Weights of a small masked image model.
Model: 64-pixel images, arch mobilenet_v1, norm batchnorm, widths [64, 128, 256, 512].
Rows from block 7 of a small masked image model, named by matrix and row number. Each number is 50 + 15 x the weight over its row's rms, rounded and kept within 0 to 99. All counts start at 0.
After each channel's rows are labels from the 100 images, of 14976, where the channel reaches its highest value: "patch colour" is the nearest of a few named colours to the mean colour under the peak; "peak at" is the part of the image that holds the peak. Only what is clearly more common there than usual is listed. The data: photos of plants and fungi (iNaturalist). In brackets: how many of the 100.
# conv: pointwise conv (model.blocks.7.conv.weight, 128x128x1x1), inputs 86-127

conv.62:35 52 38 28 34 48 30 50 84 39 56 40 45 61 71 34 49 57 36 46 58 56 52 53 51 36 53 35 51 33 60 50 69 50 45 32 50 49 20 42 50 59
patch colour: black (99)
peak at: bottom left (97)

conv.18:26 64 55 51 39 59 35 55 23 54 41 58 61 33 45 54 50 44 66 44 39 73 31 40 43 58 45 61 31 53 36 49 54 39 51 27 40 66 33 37 42 33
patch colour: white (71)
peak at: bottom right (38); top right (36)

conv.44:47 40 72 34 66 60 40 54 41 62 49 36 43 64 59 52 44 62 30 48 55 48 41 73 82 45 25 48 56 58 35 63 57 42 57 38 64 39 66 48 65 63
patch colour: black (100)
peak at: bottom left (81)

conv.90:59 46 40 33 62 71 33 25 55 56 37 44 35 34 38 40 55 49 43 39 46 72 74 47 48 59 23 53 46 61 37 34 47 46 52 42 47 53 52 88 53 23
patch colour: pink (26)
peak at: top centre (40)

conv.40:63 34 45 63 29 39 60 69 66 41 48 53 56 74 76 52 39 39 79 65 42 70 57 46 73 55 42 33 74 42 58 65 47 22 54 51 41 39 47 53 61 31
patch colour: black (50)
peak at: bottom right (58)

conv.116:32 54 48 52 57 53 47 15 59 34 43 45 41 37 20 39 46 41 45 65 65 26 51 39 32 42 35 36 52 51 52 51 87 67 46 40 43 41 42 35 53 33
patch colour: blue (62)
peak at: top left (57); bottom left (28)

conv.59:49 49 56 63 53 88 61 35 32 49 50 41 42 85 45 50 38 50 63 54 57 14 57 46 44 49 36 45 53 47 39 60 36 56 37 71 60 56 48 50 44 53
patch colour: black (89)
peak at: bottom right (40)

conv.54:44 62 41 74 50 45 38 56 50 74 59 46 38 45 38 66 48 88 53 34 50 38 39 62 59 86 51 67 41 40 48 38 37 29 52 25 55 59 40 42 64 46
patch colour: white (58); pink (26)
peak at: top right (26)

conv.14:52 50 45 43 59 63 76 54 84 48 43 45 63 64 50 49 26 56 48 46 56 35 57 20 49 42 24 67 56 37 56 43 49 46 52 50 64 57 37 60 56 74
patch colour: black (99)
peak at: top right (63); bottom right (36)

conv.91:64 32 99 31 64 64 51 48 54 51 60 77 45 39 43 42 50 53 63 65 44 73 51 30 43 68 24 28 44 39 47 54 60 53 47 62 69 66 66 56 46 36
patch colour: white (99)
peak at: top right (26)

conv.20:56 57 52 76 45 28 39 78 32 71 45 75 31 54 39 59 59 42 48 55 41 57 53 49 48 57 42 63 39 41 48 38 22 41 47 62 90 42 59 56 66 65
patch colour: white (88)
peak at: top left (49)

conv.28:44 33 33 70 38 61 44 54 43 74 22 72 57 45 56 50 42 56 57 47 57 46 64 44 54 37 51 39 34 91 29 47 69 50 17 65 84 59 76 50 24 56
patch colour: pink (39); purple (38)
peak at: centre (44)

conv.123:40 79 80 50 48 72 29 54 60 59 71 50 43 70 88 47 29 69 69 37 37 57 41 44 50 35 43 63 48 58 45 50 44 56 71 49 49 37 64 39 24 39
patch colour: black (99)
peak at: top right (37)

conv.102:62 50 61 42 63 51 60 69 52 81 69 57 66 80 40 65 69 57 50 61 32 19 71 49 73 59 53 63 51 57 68 58 05 46 57 27 26 66 45 39 77 56
patch colour: white (46)
peak at: bottom right (42)

conv.81:46 48 50 47 37 52 42 46 17 26 52 25 69 40 38 55 26 35 36 49 63 39 66 53 57 60 45 49 58 31 56 44 40 30 44 31 42 44 65 33 28 58
patch colour: white (93)
peak at: top left (41); middle left (35)

conv.15:52 47 46 34 62 68 58 51 44 41 48 42 51 28 47 65 70 74 65 63 28 25 53 71 53 59 27 48 43 32 51 71 25 45 42 28 49 65 49 36 36 31
patch colour: brown (60); black (37)
peak at: bottom right (63)

conv.110:60 51 50 43 44 39 39 91 47 59 53 62 41 28 95 74 69 79 51 65 46 62 44 63 60 46 41 49 44 49 52 40 24 40 56 66 55 62 57 54 49 38
patch colour: white (43)
peak at: top left (38)

conv.29:46 46 23 72 53 42 54 65 36 41 52 41 62 35 67 55 69 43 70 39 52 37 32 49 70 78 41 52 52 66 13 36 15 57 32 38 27 53 33 48 31 44
patch colour: white (85)
peak at: top left (37); bottom left (33)

conv.23:26 47 48 31 53 55 10 81 86 41 60 71 50 52 63 39 86 58 42 35 53 54 65 42 54 66 24 58 45 55 49 34 42 47 38 38 37 38 27 59 49 73
patch colour: pink (53)
peak at: top left (50)

conv.57:46 37 64 32 48 55 34 53 58 78 40 76 39 51 23 60 66 42 45 45 27 56 47 41 51 64 48 44 33 21 38 61 53 53 21 31 54 26 62 48 33 47
patch colour: cyan (25)
peak at: top left (59)

conv.101:41 28 74 46 52 42 51 75 45 41 53 39 51 60 63 63 46 22 30 59 47 75 36 37 37 23 55 44 44 64 73 66 39 32 43 31 62 38 53 27 34 50
patch colour: black (100)
peak at: top left (74)

conv.55:45 66 63 42 55 76 14 39 67 55 37 49 25 29 39 23 56 42 43 79 56 58 70 42 47 20 43 66 57 47 70 29 30 58 86 41 41 62 45 36 54 41
patch colour: black (67)
peak at: bottom centre (36); bottom right (28)

conv.100:51 72 35 53 49 87 48 47 34 50 54 65 43 73 79 52 37 38 45 34 72 38 56 42 60 68 25 26 50 61 95 30 51 40 52 54 53 54 67 58 34 54
patch colour: black (100)
peak at: bottom left (74)

conv.35:18 29 49 57 48 43 44 59 37 56 52 49 67 53 38 33 73 39 50 42 40 38 59 66 60 42 69 46 59 74 60 50 36 76 49 58 51 61 58 44 11 59
patch colour: white (79)
peak at: middle left (29)

conv.51:47 68 68 18 45 50 47 40 50 58 58 41 37 58 63 35 14 51 53 49 57 69 67 60 16 29 51 56 34 26 80 30 49 52 55 43 49 51 36 53 47 36
patch colour: black (100)
peak at: bottom centre (33); bottom left (32)

conv.3:55 56 56 49 61 53 55 27 00 65 44 32 49 59 25 45 59 54 44 61 65 48 39 35 29 62 22 35 55 34 38 36 29 38 43 45 65 47 43 47 48 42
patch colour: white (97)
peak at: bottom right (31)

conv.127:42 45 50 57 39 52 53 63 45 50 34 32 23 47 37 67 54 58 33 56 13 50 37 53 45 86 52 44 56 55 29 46 50 57 83 41 48 66 43 33 40 51
patch colour: white (82)
peak at: top right (32); top left (30)