config = dict(
    dataset='photos of plants and fungi (iNaturalist)',
    train_examples=45211,
    crop_scale_min=1,
    method='simmim',
    loss='l1',
    arch='mobilenet_v1',
    norm='batchnorm',
    hidden_act='gelu',
    shampoo_beta=0.95,
    precondition_frequency=25,
    max_precond_dim=1024,
    max_steps=26800,
    lr_schedule='step',
)
Rows from block 4 of a small masked image model, named by matrix and row number. Each number is 500 + 40 x the weight over its row's rms, rounded and kept within 0 to 999. All counts start at 0. Numbers have three digits each.
After each channel's rows are labels from the 100 images, of 14976, where the channel reaches its highest value: "patch colour" is the nearest of a few named colours to the mean colour under the peak; "place" is the part of the image that holds the peak. Only what is clearly more common there than usual is listed. The data: photos of plants and fungi (iNaturalist).
# conv: pointwise conv (model.blocks.4.conv.weight, 128x64x1x1), inputs 0-63

conv.94:510502508580398523512532484524455513533557500538463443519521494435467534525483552536490495452566517490489539536527512591519456527505485491522483462490533511495603481457522448505499532598465440
patch colour: black
place: bottom left

conv.27:497413445540521479513527511469431537530449501517500465490525547539454526449484497511488569480519478522536502515462502502561483541412592509432617470503557462538507494470495462423491493521484492
patch colour: black
place: bottom left

conv.117:551498518453522492524507461497482492455527498527502516458542492590578521534519491510505448484498574461546593421487596481497539473553474527467489501473490455515462487537508379517467555516495521
patch colour: green
place: top right; top left

conv.31:481408527473566501518560491473511551479486494541465479523469545502473421502472519412474524406497525527445501527575488520517485463468484459445477527495507474466564537523499522503520472615474556
patch colour: black
place: bottom left

conv.81:596449442445524541487529535534481532521478494437507514431535518485532442466562546495516593576510527466510508544515526433543503590483562503501473477460495481561498516476471551523522469483534468
patch colour: black
place: top left

conv.87:484508472407555518518493504490480559500535454524547472503619475465493493507440485533487479486495547456496471440420576536545563468535470516465489555488483452479477515541489443547488476474467583
patch colour: grey
place: top right

conv.113:479508507579494495450493478501526448494502591419444498497439496498590545482504554502448488492488550563460546516475508519452597462558486512470505473404467541512479504543505478519466506482440485
patch colour: grey
place: bottom left; middle left

conv.59:491522459469487548425525531489534425449506508530462490476381543470415478485467567505501471444461510483493473498520426452495465482492489498509500540535454554504505510480476525429606463520489548
patch colour: white
place: top left

conv.73:541442490472537507476477481583510496517474513494474605498576534575553488428450493567441485480551502476470439524460493490448481484545466527456491498468478507482439582520445500489484563507509548
patch colour: green
place: middle right

conv.100:525523508443536542510563514477482448544507499525466458488574477520411542455518527529475434425480505516495464510562466529500523522493474523577431502609447536459550508514468516478479484493566553
patch colour: white
place: top right

conv.124:545496518545535483533504539539456520467482471407465498506508472503442492424493513549495465538544487460477511515511465463500503439403447500502457553506508401504513478416451556457529477471573545
patch colour: white
place: bottom left; top left

conv.66:447434525466574501537560414484506510550542462482497494504523499486521471428471481499485458506448513560475532484428579537497502457485491427524459527506511481526478416566507430537502543473449550
patch colour: pink
place: top centre; top right

conv.83:510519449522588508447460517541495505493502506485543493513532468530488533496403479505499500509463524432467512541453564502492543510454469525484406507535539477480488497532524372485479543472530606
patch colour: brown
place: bottom centre; bottom left

conv.103:485505456582502518474603478464441501483537500573508511541563471523510481454538446521506496575485507472476504511475493465469520514575506533485515547499500526482436479544492444538610564475461564
patch colour: white
place: top left

conv.106:468450587543515518422520543525523487509515509469512517487423524473497510416454455497526471570511491506471487429526537549541581505447412522515524519548502481477412508559472450480487492520536526
patch colour: green
place: bottom left; bottom right

conv.120:521451451488533456536504457514581511521473444495451539466457494573473504361481467519509490543498543455551487480463539474450452556434486501472454526511525495530488512447429457450510547482515503
patch colour: green
place: middle left; bottom left

conv.76:551491463491479465630538385478471528513518473498591466500493500470537486590476518544540497499538505506491462443470508510494473466495508518480495520562503519500468509440574456415536474492473498
patch colour: white
place: top right

conv.45:460514537447581456494497491499452476499546448501445445471448450481482492506463477538508463455482475585542583536629487474514527495554491471544515509499466567500453558500511490476508446485503550
patch colour: blue; cyan
place: top right

conv.74:514611497485503514528453489490530498462480481470482472619468476507640498516472503533541546496532511449482424446464498496467525495539537469485503409521470489488499477484513479436533498557508508
patch colour: black
place: bottom right

conv.21:489504535542459447487555535508568440480544513505541426474487479469547466461477537549542494464532426477550572507476480546486488541493507479497470495534461454531536458453514558487492459491621429
patch colour: white
place: top right

conv.35:490495512595492457483443519503595456464459453513475487491530514512434507536459515535554517497539480497582477554477459462420476533545483540514483548496544478465490519493467497486524518628524555
patch colour: black
place: bottom left; top left

conv.0:461468412508469481428483544538476531466422543513531481499557530504558521476476517473502485502499441461540580414476508475573540549479508480467525526546501450453507501475499427558549448446494479
patch colour: brown
place: bottom left

conv.116:510535534504508472568450511561507548458516481483536473471524496439530427516476476542491529543530479552489531464490558498464375477553550490495604501512520540457560490508475459497488552431544521
patch colour: brown
place: top right; middle right

conv.44:493470526495531445556524498552497513483424496514573404509563444561526470475447464444577492489419503468511511566491508515496523507506501501468469508542539496522607435559459476501522490492480462
patch colour: red; purple
place: centre

conv.38:500473486532481457524531441517500434499526622449496588498483494571476514472510419477576511520455478520514504474526555480491525462506544506460465548531438627495509495504455496503466491486510500
patch colour: green
place: top left

conv.1:558433494443488535512515463430456479539450529551470506457540494478432476522449509429548470517521506554515499539587477536458520503525454531586548474561515553428510486502526531474485553449478500
patch colour: white
place: top left

conv.90:514544454468516503492497440515514551498538562454557498479514403473547484461470489559486534407451513520635515492455548543505529540482469522538499504480512514516522462506465458502444485493519585
patch colour: blue
place: top right; top centre

conv.47:581518508475529545532428526484511507491503531506503469600493506481497528440564524532499477454512578539478512510470501545514496458484480492486505490515436469409525494493462470521631473440548435
patch colour: grey
place: top left

conv.121:422456506472478531460538489498534498488432538477559513453464426569495484495540471475478458513566523460499499512422463499492540493539532472534527436394474408541492497458500571501535520520478460
patch colour: yellow
place: centre

conv.17:443482459489469453542624450472468483528497516504507520468528528463483464551496489484527484494476468449513561474466475511449516518465431524499512475501592505511454509481584431451512566477403505
patch colour: white
place: top right; top left

conv.20:532458502509503575561453544486551505542559420590481465440488499522445482479612496515458504441488525508592471504562502542475510483526548499519515504521449562473498514454460476515520517476464524
patch colour: blue
place: top left; top centre

conv.95:520547513466578518487435511463524587488494550479480512470523458442511520525566482526555457436512523477600497464514585532496525508461533526494518527487437527504528544494607502469498494485476573
patch colour: blue; cyan
place: top right; top left

conv.86:456440519498451460470481494564491441529525477522455495473453505537511480501551463480539483464527503556426507485546575432536571523426447552471484506486484511419575464540490459502496449542484562
patch colour: brown; black
place: bottom right