Rows from block 13, named by matrix and row number. Each number is 50 + 10 x the weight over its row's rms, rounded and kept within 0 to 99. All counts start at 0. After the name is the row's rms in percent of the matrix's.
# conv: pointwise conv (model.blocks.13.conv.weight, 512x512x1x1), inputs 320-383
conv.138 104:86 65 59 47 44 54 52 65 68 38 61 38 45 43 46 58 32 37 46 49 38 49 47 52 50 51 48 54 45 41 67 49 52 26 45 49 39 51 45 52 43 64 46 33 46 59 49 41 49 45 36 63 52 69 63 47 59 44 41 45 51 30 41 43
conv.139 109:51 42 28 46 46 54 39 51 34 51 54 57 43 45 39 44 31 56 51 32 70 63 60 54 68 66 65 51 54 66 18 41 61 46 39 61 50 40 43 48 56 41 56 47 35 41 48 43 46 62 63 48 48 44 39 48 53 57 48 51 41 44 61 43
conv.140 093:67 58 59 51 53 44 44 56 52 52 66 74 45 39 39 43 45 67 76 45 41 54 46 58 45 43 52 46 54 76 61 67 38 28 43 43 38 49 57 45 74 59 45 63 62 48 58 56 33 60 54 43 38 52 54 62 19 48 44 51 38 57 57 50
conv.141 100:50 47 40 55 45 30 58 60 46 29 44 37 47 57 47 61 49 48 38 51 44 42 54 41 53 44 63 51 45 53 44 34 51 51 67 42 41 51 51 66 48 61 43 61 49 53 44 38 39 37 54 48 51 33 32 57 49 78 32 56 58 48 34 60
conv.142 088:43 75 44 47 78 70 36 54 54 71 41 60 59 48 55 59 48 52 52 48 60 55 37 41 45 67 46 65 36 51 42 36 55 52 41 49 41 40 50 43 47 45 32 57 44 59 46 52 45 53 41 51 63 46 58 34 48 34 49 45 38 67 44 49
conv.143 086:55 48 55 60 44 44 44 66 49 54 49 54 41 40 56 36 48 60 54 50 29 50 17 41 51 53 43 43 56 71 49 52 52 52 50 47 51 62 31 45 54 39 42 48 45 47 49 41 41 53 35 59 59 53 61 53 67 48 64 38 32 37 62 54
conv.144 095:39 41 46 59 66 46 64 38 45 72 51 40 46 49 51 46 67 39 42 40 54 59 63 44 28 42 44 50 49 47 59 35 48 45 50 53 64 56 52 58 41 54 42 55 44 41 50 58 52 54 55 48 53 42 43 36 59 45 57 64 66 52 59 59
conv.145 124:45 53 42 41 47 46 48 50 53 48 44 61 47 39 32 42 54 48 47 36 47 51 55 56 45 49 24 48 42 56 60 49 45 52 52 48 48 44 51 70 49 52 53 45 51 39 40 48 57 48 38 48 45 52 47 45 49 39 41 57 50 75 52 43
conv.146 083:49 33 53 53 58 56 59 46 51 47 56 58 39 48 22 62 45 57 64 50 66 50 61 45 47 56 42 70 38 60 20 56 62 59 40 50 42 52 38 37 71 40 57 40 43 38 56 75 43 59 48 39 61 54 67 42 47 49 51 62 55 45 43 53
conv.147 141:60 57 45 43 50 63 57 46 53 48 50 50 41 54 61 56 49 52 48 55 47 57 47 41 50 62 47 35 42 47 50 45 60 60 56 51 54 39 51 50 70 42 47 55 42 59 34 47 51 59 46 49 45 56 48 68 60 50 44 70 54 45 49 49
conv.148 117:49 53 42 57 40 35 43 58 55 59 46 64 53 52 60 43 50 33 75 66 39 49 54 57 47 41 43 57 55 36 52 52 49 51 52 66 61 50 48 55 35 39 44 44 50 63 08 48 47 41 46 48 61 41 46 50 58 68 50 61 32 34 65 53
conv.149 111:45 47 73 55 47 55 49 60 42 50 29 44 55 58 57 31 47 53 56 36 33 50 57 41 61 43 71 49 63 48 23 44 56 43 74 52 32 53 53 48 49 34 41 49 50 45 38 47 47 64 57 39 77 48 53 49 62 69 54 38 50 40 60 46
conv.150 077:64 74 46 46 47 49 49 63 62 61 53 45 21 56 73 48 65 45 38 49 45 38 49 42 61 39 69 54 56 57 63 46 47 59 42 48 59 43 36 53 64 43 52 54 51 49 50 46 47 51 66 62 34 29 70 51 49 69 36 49 60 83 37 52
conv.151 093:47 58 46 44 48 52 46 47 52 39 49 64 57 46 48 69 56 44 35 35 56 57 56 57 49 45 25 53 58 50 34 47 50 45 49 53 33 37 53 44 75 59 42 75 62 45 51 37 62 54 52 41 49 56 41 26 50 64 48 58 47 51 47 58
conv.152 114:29 48 44 54 38 58 55 50 55 51 54 50 57 51 46 56 46 34 53 50 50 56 45 37 42 41 48 47 57 16 51 56 49 36 50 72 39 45 36 48 54 40 39 55 76 60 47 40 43 56 56 68 45 48 36 49 63 56 42 42 49 60 39 56
conv.153 115:37 46 45 60 51 47 54 39 38 46 49 47 44 43 47 27 56 49 62 50 50 46 42 40 59 54 46 62 47 55 36 52 58 34 49 47 54 48 47 45 34 37 39 50 54 90 52 39 48 49 66 33 47 46 62 40 54 41 64 38 47 53 54 50
conv.154 096:51 68 59 52 54 58 48 44 47 44 46 53 76 54 53 58 69 43 58 62 37 55 40 37 46 47 52 72 53 41 54 46 61 66 44 39 47 49 71 69 47 53 62 65 68 51 34 43 75 49 46 49 49 57 64 53 61 32 62 51 68 54 42 44
conv.155 093:34 52 55 57 45 62 43 63 45 43 54 30 56 51 55 32 61 66 55 22 44 53 56 56 48 52 39 37 46 55 61 66 49 47 43 54 67 64 42 51 75 50 48 48 45 55 55 63 53 38 64 51 45 61 58 54 60 52 54 32 47 51 48 50
conv.156 122:42 59 44 57 48 41 42 62 49 42 39 53 59 54 45 64 56 46 51 54 55 62 57 46 51 58 54 32 40 38 46 64 40 60 56 50 58 52 50 57 56 65 62 53 66 43 64 70 49 59 45 45 57 58 49 43 52 47 43 64 31 58 42 70
conv.157 101:60 42 45 51 59 43 52 34 48 54 49 49 55 25 39 48 64 66 48 45 42 60 57 49 43 57 63 53 45 54 38 41 39 43 36 59 40 59 52 44 53 55 39 48 50 53 45 56 39 46 42 50 43 42 59 39 49 49 52 52 61 41 50 45
conv.158 098:56 45 48 59 46 56 50 44 50 50 54 40 60 52 49 48 54 38 60 26 50 56 48 47 61 59 48 49 51 55 46 55 51 49 63 52 56 41 54 56 61 36 47 46 38 40 61 51 63 64 58 25 44 36 23 56 45 43 54 47 53 44 49 28
conv.159 109:55 52 51 49 49 51 44 46 57 62 46 53 50 39 53 61 63 48 52 54 45 48 49 55 40 43 60 47 43 41 39 34 46 56 50 38 41 40 44 52 43 44 40 55 59 85 43 53 50 58 44 30 54 75 49 52 49 44 36 44 49 79 51 59
conv.160 088:45 19 55 40 55 61 53 49 41 53 38 52 55 34 52 57 54 47 69 45 61 39 37 52 51 55 71 35 48 41 64 52 42 41 49 54 34 47 46 44 60 35 52 49 46 47 57 60 37 44 43 47 64 64 24 43 38 68 54 62 72 53 45 44