{
  "mask_ratio": 0.75,
  "loss": "l1",
  "depths": [4, 4, 4, 4],
  "stem": "deep",
  "beta2": 0.95,
  "beta1": 0.95,
  "eps": 1e-08,
  "max_precond_dim": 1024,
  "lr_schedule": "step",
  "adamw_weight_decay_other_params": 0.05
}
Rows from block 7 of a small masked image model, named by matrix and row number. Each number is 128 + 32 x the weight over its row's rms, rounded and kept within 0 to 255. All counts start at 0. Numbers have three digits each.
After each channel's rows are labels from the 100 images, of 14976, where the channel reaches its highest value: "peak at" is the part of the image that holds the peak. Only what is clearly more common there than usual is listed. The data: photos of plants and fungi (iNaturalist). In brackets: how many of the 100, against the usual share in percent.
# conv: pointwise conv (model.blocks.7.conv.weight, 128x128x1x1), inputs 86-127

conv.66:050107096148178157159055139099053179082112122153052129114186057138096171168118097110108135155136058159146106090156091078139129
peak at: bottom left (47 vs 9.8); bottom centre (30 vs 11.7)

conv.27:141123151112106077139179107133167066182077096144125117149165081167086131121114118155157106161100065151120140110104135147115161
peak at: bottom left (72 vs 9.8)

conv.58:147100157127127100062101183172075105173089128126131131137149115065122172083121031155152097110122107149127151113181086098157130
peak at: bottom left (87 vs 9.8)

conv.126:210114116134100123115090148182161154086150100169104108131120158141175124124108176145113115105096178061166138135145140111183146
peak at: bottom left (41 vs 9.8)

conv.42:116134174128151103153113111081144146184203164074125123103115147168158148113115082128170089109136166140105098171130100096140137
peak at: bottom right (91 vs 9.8)

conv.75:120108103151118117127153060174144072139172096119084193110121168130132098111154121139081148068096174074100133143078143126168148
peak at: top left (76 vs 9.8)

conv.111:196070117101106188151151090067109125121106116168100127064148060096136162115146099114145109084142199121148083132150085145124083
peak at: bottom left (100 vs 9.8)

conv.11:167109117191154156136153111130142104149114196164124150129145215113164105123064124120102148202153171145115195154065184148145178
peak at: bottom right (43 vs 9.8); bottom left (35 vs 9.8)

conv.56:130142125123130128120104096133113144145054140121037136099075116088201225116079178112114126100107155123143128110100173121105173
peak at: top left (71 vs 9.8)

conv.33:125152138101078107126079142073113100173174149099110161069084109073121149155150121151179152166068156135139119125138171142131132
peak at: bottom right (72 vs 9.8)

conv.50:146146135122134076179117133162111156137186148129074150114195149095104127199110112154125112135051109142118116111113135116130152
peak at: bottom left (70 vs 9.8); bottom right (29 vs 9.8)

conv.76:126092139131143118193134089126152152127149138149134074075156182147196205152089163144119109130118125106154141108132034133081157
peak at: bottom left (51 vs 9.8); bottom centre (30 vs 11.7)

conv.37:125122121077125099132136154142122106106255134080148137110114138115140117064142105114097117152061157034132085096116135137128138
peak at: middle left (40 vs 11.7); bottom left (29 vs 9.8)

conv.17:179104144122127117146081146155139127125130127135107118153132122130119098084153093145139155108086167115102200106137111108255142
peak at: bottom left (96 vs 9.8)

conv.98:126136113144142114135104194069122089119161157139164077112125122084124114165092131155154125113110107115098100142169065210173143
peak at: bottom left (100 vs 9.8)

conv.4:094122114145103164138098113126133166174136066092173150137159170137176119151082137148183091138130101174095083102102084169144128
peak at: bottom left (71 vs 9.8)

conv.115:094110113135143127163037102152121109162100133162212173144100086129115124103093084123100132097135098143090111129097123119133150
peak at: bottom left (97 vs 9.8)

conv.47:116129119133141090113182165174136107158106077129165151080137082060141145148168105116162148127142071100111158215124114192115126
peak at: bottom left (96 vs 9.8)

conv.82:140094134095061131110141197072127130113115156135113138193106127117121162045147129144166096130126099191152168083158103129123098
peak at: bottom right (56 vs 9.8); bottom left (39 vs 9.8)

conv.63:149128147101136164138166123122138153164156132162149126171172095134042140065079139084143082197208061112141138090129186101131140
peak at: bottom right (43 vs 9.8); bottom left (28 vs 9.8)

conv.89:087181141146155167131110168116140104163131134156109141065079107111157097114129142136120096183073090132099107113132143177081145
peak at: top left (82 vs 9.8)

conv.7:134092112137105055113126209072128084137100157145134152105109162207080112109106091163147097094110190133155136132126141109076128
peak at: bottom left (100 vs 9.8)

conv.73:128133126154130115055101141126125098154123134133075187139133135103139091116208116125139122160101083169100137089126094137109153
peak at: top left (52 vs 9.8); bottom left (45 vs 9.8)

conv.114:111144161131095149131114098099155097123135160189098092128179143122109155084109102164105111143137149078052106159103101074120102
peak at: bottom left (37 vs 9.8); bottom centre (32 vs 11.7)

conv.30:121089189134099134129136164093126148186108134168115129118116136108143094134156167136046129114143133098138097119120125110105172
peak at: top left (87 vs 9.8)

conv.38:109122163121123138168092154126190131148149015099106135125137160128120066104150124171128102145129192126103076132084120164097134
peak at: bottom right (60 vs 9.8)

conv.104:159103118086142118139087066135135150157104138111136155114075123098132106115154117132124137186100138080184131109091127129167140
peak at: bottom left (99 vs 9.8)

conv.65:176100133157133203103161167079169140125177111111115174152140123062138163051088140094115133086139135140119151128152124197144118
peak at: bottom left (100 vs 9.8)

conv.68:155120120160112130138114113137130119070151185160103170103138130107111152079147076087179157090159112096147093106091115142132158
peak at: top left (31 vs 9.8)

conv.21:133096166115096108110136153129137134079146129147101122124110158135103170136239132104207183062163105179139118125107188101073147
peak at: bottom left (51 vs 9.8)

conv.124:127127148069073129110154081164141082167094224165077076169153121103079075156148099089119181137143103124157182146120122125180145
peak at: top left (42 vs 9.8); bottom left (40 vs 9.8)

conv.107:159129144098141109147182096147144119135100076120221060153189138102158190166141117136088101091083140160108170115116160122159105
peak at: top left (75 vs 9.8)

conv.77:045109141109066076143172124132124121147105185117162157180117104139134183141139175135106140140101080176145108112141157133106136
peak at: bottom left (71 vs 9.8)

conv.117:159034123131106139084098090111086157128106139080160145122152071117119141155104154030090126122140157134146102149154053088095083
peak at: middle right (36 vs 11.7); bottom right (27 vs 9.8)

conv.39:115060049079093158167127167139173134111142089107149159110096110131125144146156102133117081194149125109080112118123081085148156
peak at: bottom left (81 vs 9.8)

conv.46:065162137084145095088114141151099128100132136162132160171165092173133131161133186185120093085139127070104062102157069132147112
peak at: bottom left (65 vs 9.8)

conv.112:161127161177057134091097109127135088094148119126150105174127163183098126135129123127097145128125140123094046129136126153085180
peak at: bottom left (100 vs 9.8)

conv.67:131193145124094106072145122117148157067107191113164124149146108082119154124118171154085112147128112096120163103128109093129133
peak at: bottom left (55 vs 9.8)

conv.97:204140100107107175124194111126158155152148178135133076161172167129122109109084122153151121094084128103073068109135129125149151
peak at: top right (33 vs 9.8); top left (32 vs 9.8)

conv.32:091169180108162174111110153122143153114146173141154117124158134114152107148018129127134099145057091121107086146103160124073143
peak at: bottom right (91 vs 9.8)

conv.93:134140086124106131134113085177129167094146091138096172124123145102095152143130111144129115168141165126118155165144208211189194
peak at: top left (37 vs 9.8); bottom left (34 vs 9.8)

conv.12:174149154096131160160072112098114131136200101109083082134167066082097120116068131115127093171089115168158069165106148096123166
peak at: bottom right (52 vs 9.8); top right (41 vs 9.8)

conv.105:094103115123090125175087185123107121149121110129085157108128160156119170166098178079122106159113132143084111128137112231129128
peak at: bottom left (100 vs 9.8)

conv.94:120166154098090129165220138149136081159071106178164133159190105102132142115138104140172097162211122161117161074130164166124112
peak at: top left (57 vs 9.8)

conv.45:175134129093147107126136078124127116123082147110122085142129153111154115190119109126166124138091127163101111118096120149100135
peak at: bottom right (87 vs 9.8)

conv.84:155122177126090161164096116140129107097108111072049099145138132086139105068132136146167113079084147104125129185136133119212092
peak at: bottom left (100 vs 9.8)

conv.6:163139121166160145125206175123167102129129142145124119088077153138226116142129128099072097123168116080115120165138115109072104
peak at: top right (59 vs 9.8)

conv.125:116097137150132146163157129086060139172142162141173146147199116060127193146108194143117080127080108097082099141099115175125152
peak at: bottom left (88 vs 9.8)

conv.113:108159153120097184120113111123151116146063143071115099080143142157122136147219136149148168119136114146129095126110172126096117
peak at: top left (41 vs 9.8)

conv.34:097146092155101106164122006130090109119107103126113127114180056096085150129099069153124110153032084139100119158140168125120133
peak at: top left (53 vs 9.8)

conv.64:078128122138149179122174157097136149078110096119114122080149140178102162113118133102151144103112148185112157071102084109078156
peak at: bottom left (85 vs 9.8)

conv.86:137134178096143116113131113110117112165151114149097105108093070107142202196156079144093126163150126131145092126130142131080165
peak at: bottom left (63 vs 9.8); bottom right (26 vs 9.8)

conv.0:163173117155077120136045148111124107078151178146161166114150131151134134107147089140171068130135132141163124083105138100107144
peak at: bottom left (96 vs 9.8)

conv.48:105160163161088159090101084224138175144104176141104135068123112110150149125111111129154103159155131089140148115125084081207156
peak at: bottom left (76 vs 9.8)

conv.119:107165125126123097186154099131160100155174168134127124095103142189126155170096090144162110138124192139137129168149124174195121
peak at: bottom left (29 vs 9.8)

conv.60:158112191138072110148178115153131198141085103117156163138119106125162126170127135121115097112152129118222115115136179083113096
peak at: top left (39 vs 9.8); bottom left (38 vs 9.8)

conv.74:158155205101086146076146102148073126139119088107154183131116140154105129077126159164154109106134161160193133092141085064114134
peak at: bottom left (78 vs 9.8)

conv.85:173116182121142161113115093163110142140184202137131088143155118120198114148116149095118129139164113126153194136146097087156122
peak at: bottom left (39 vs 9.8)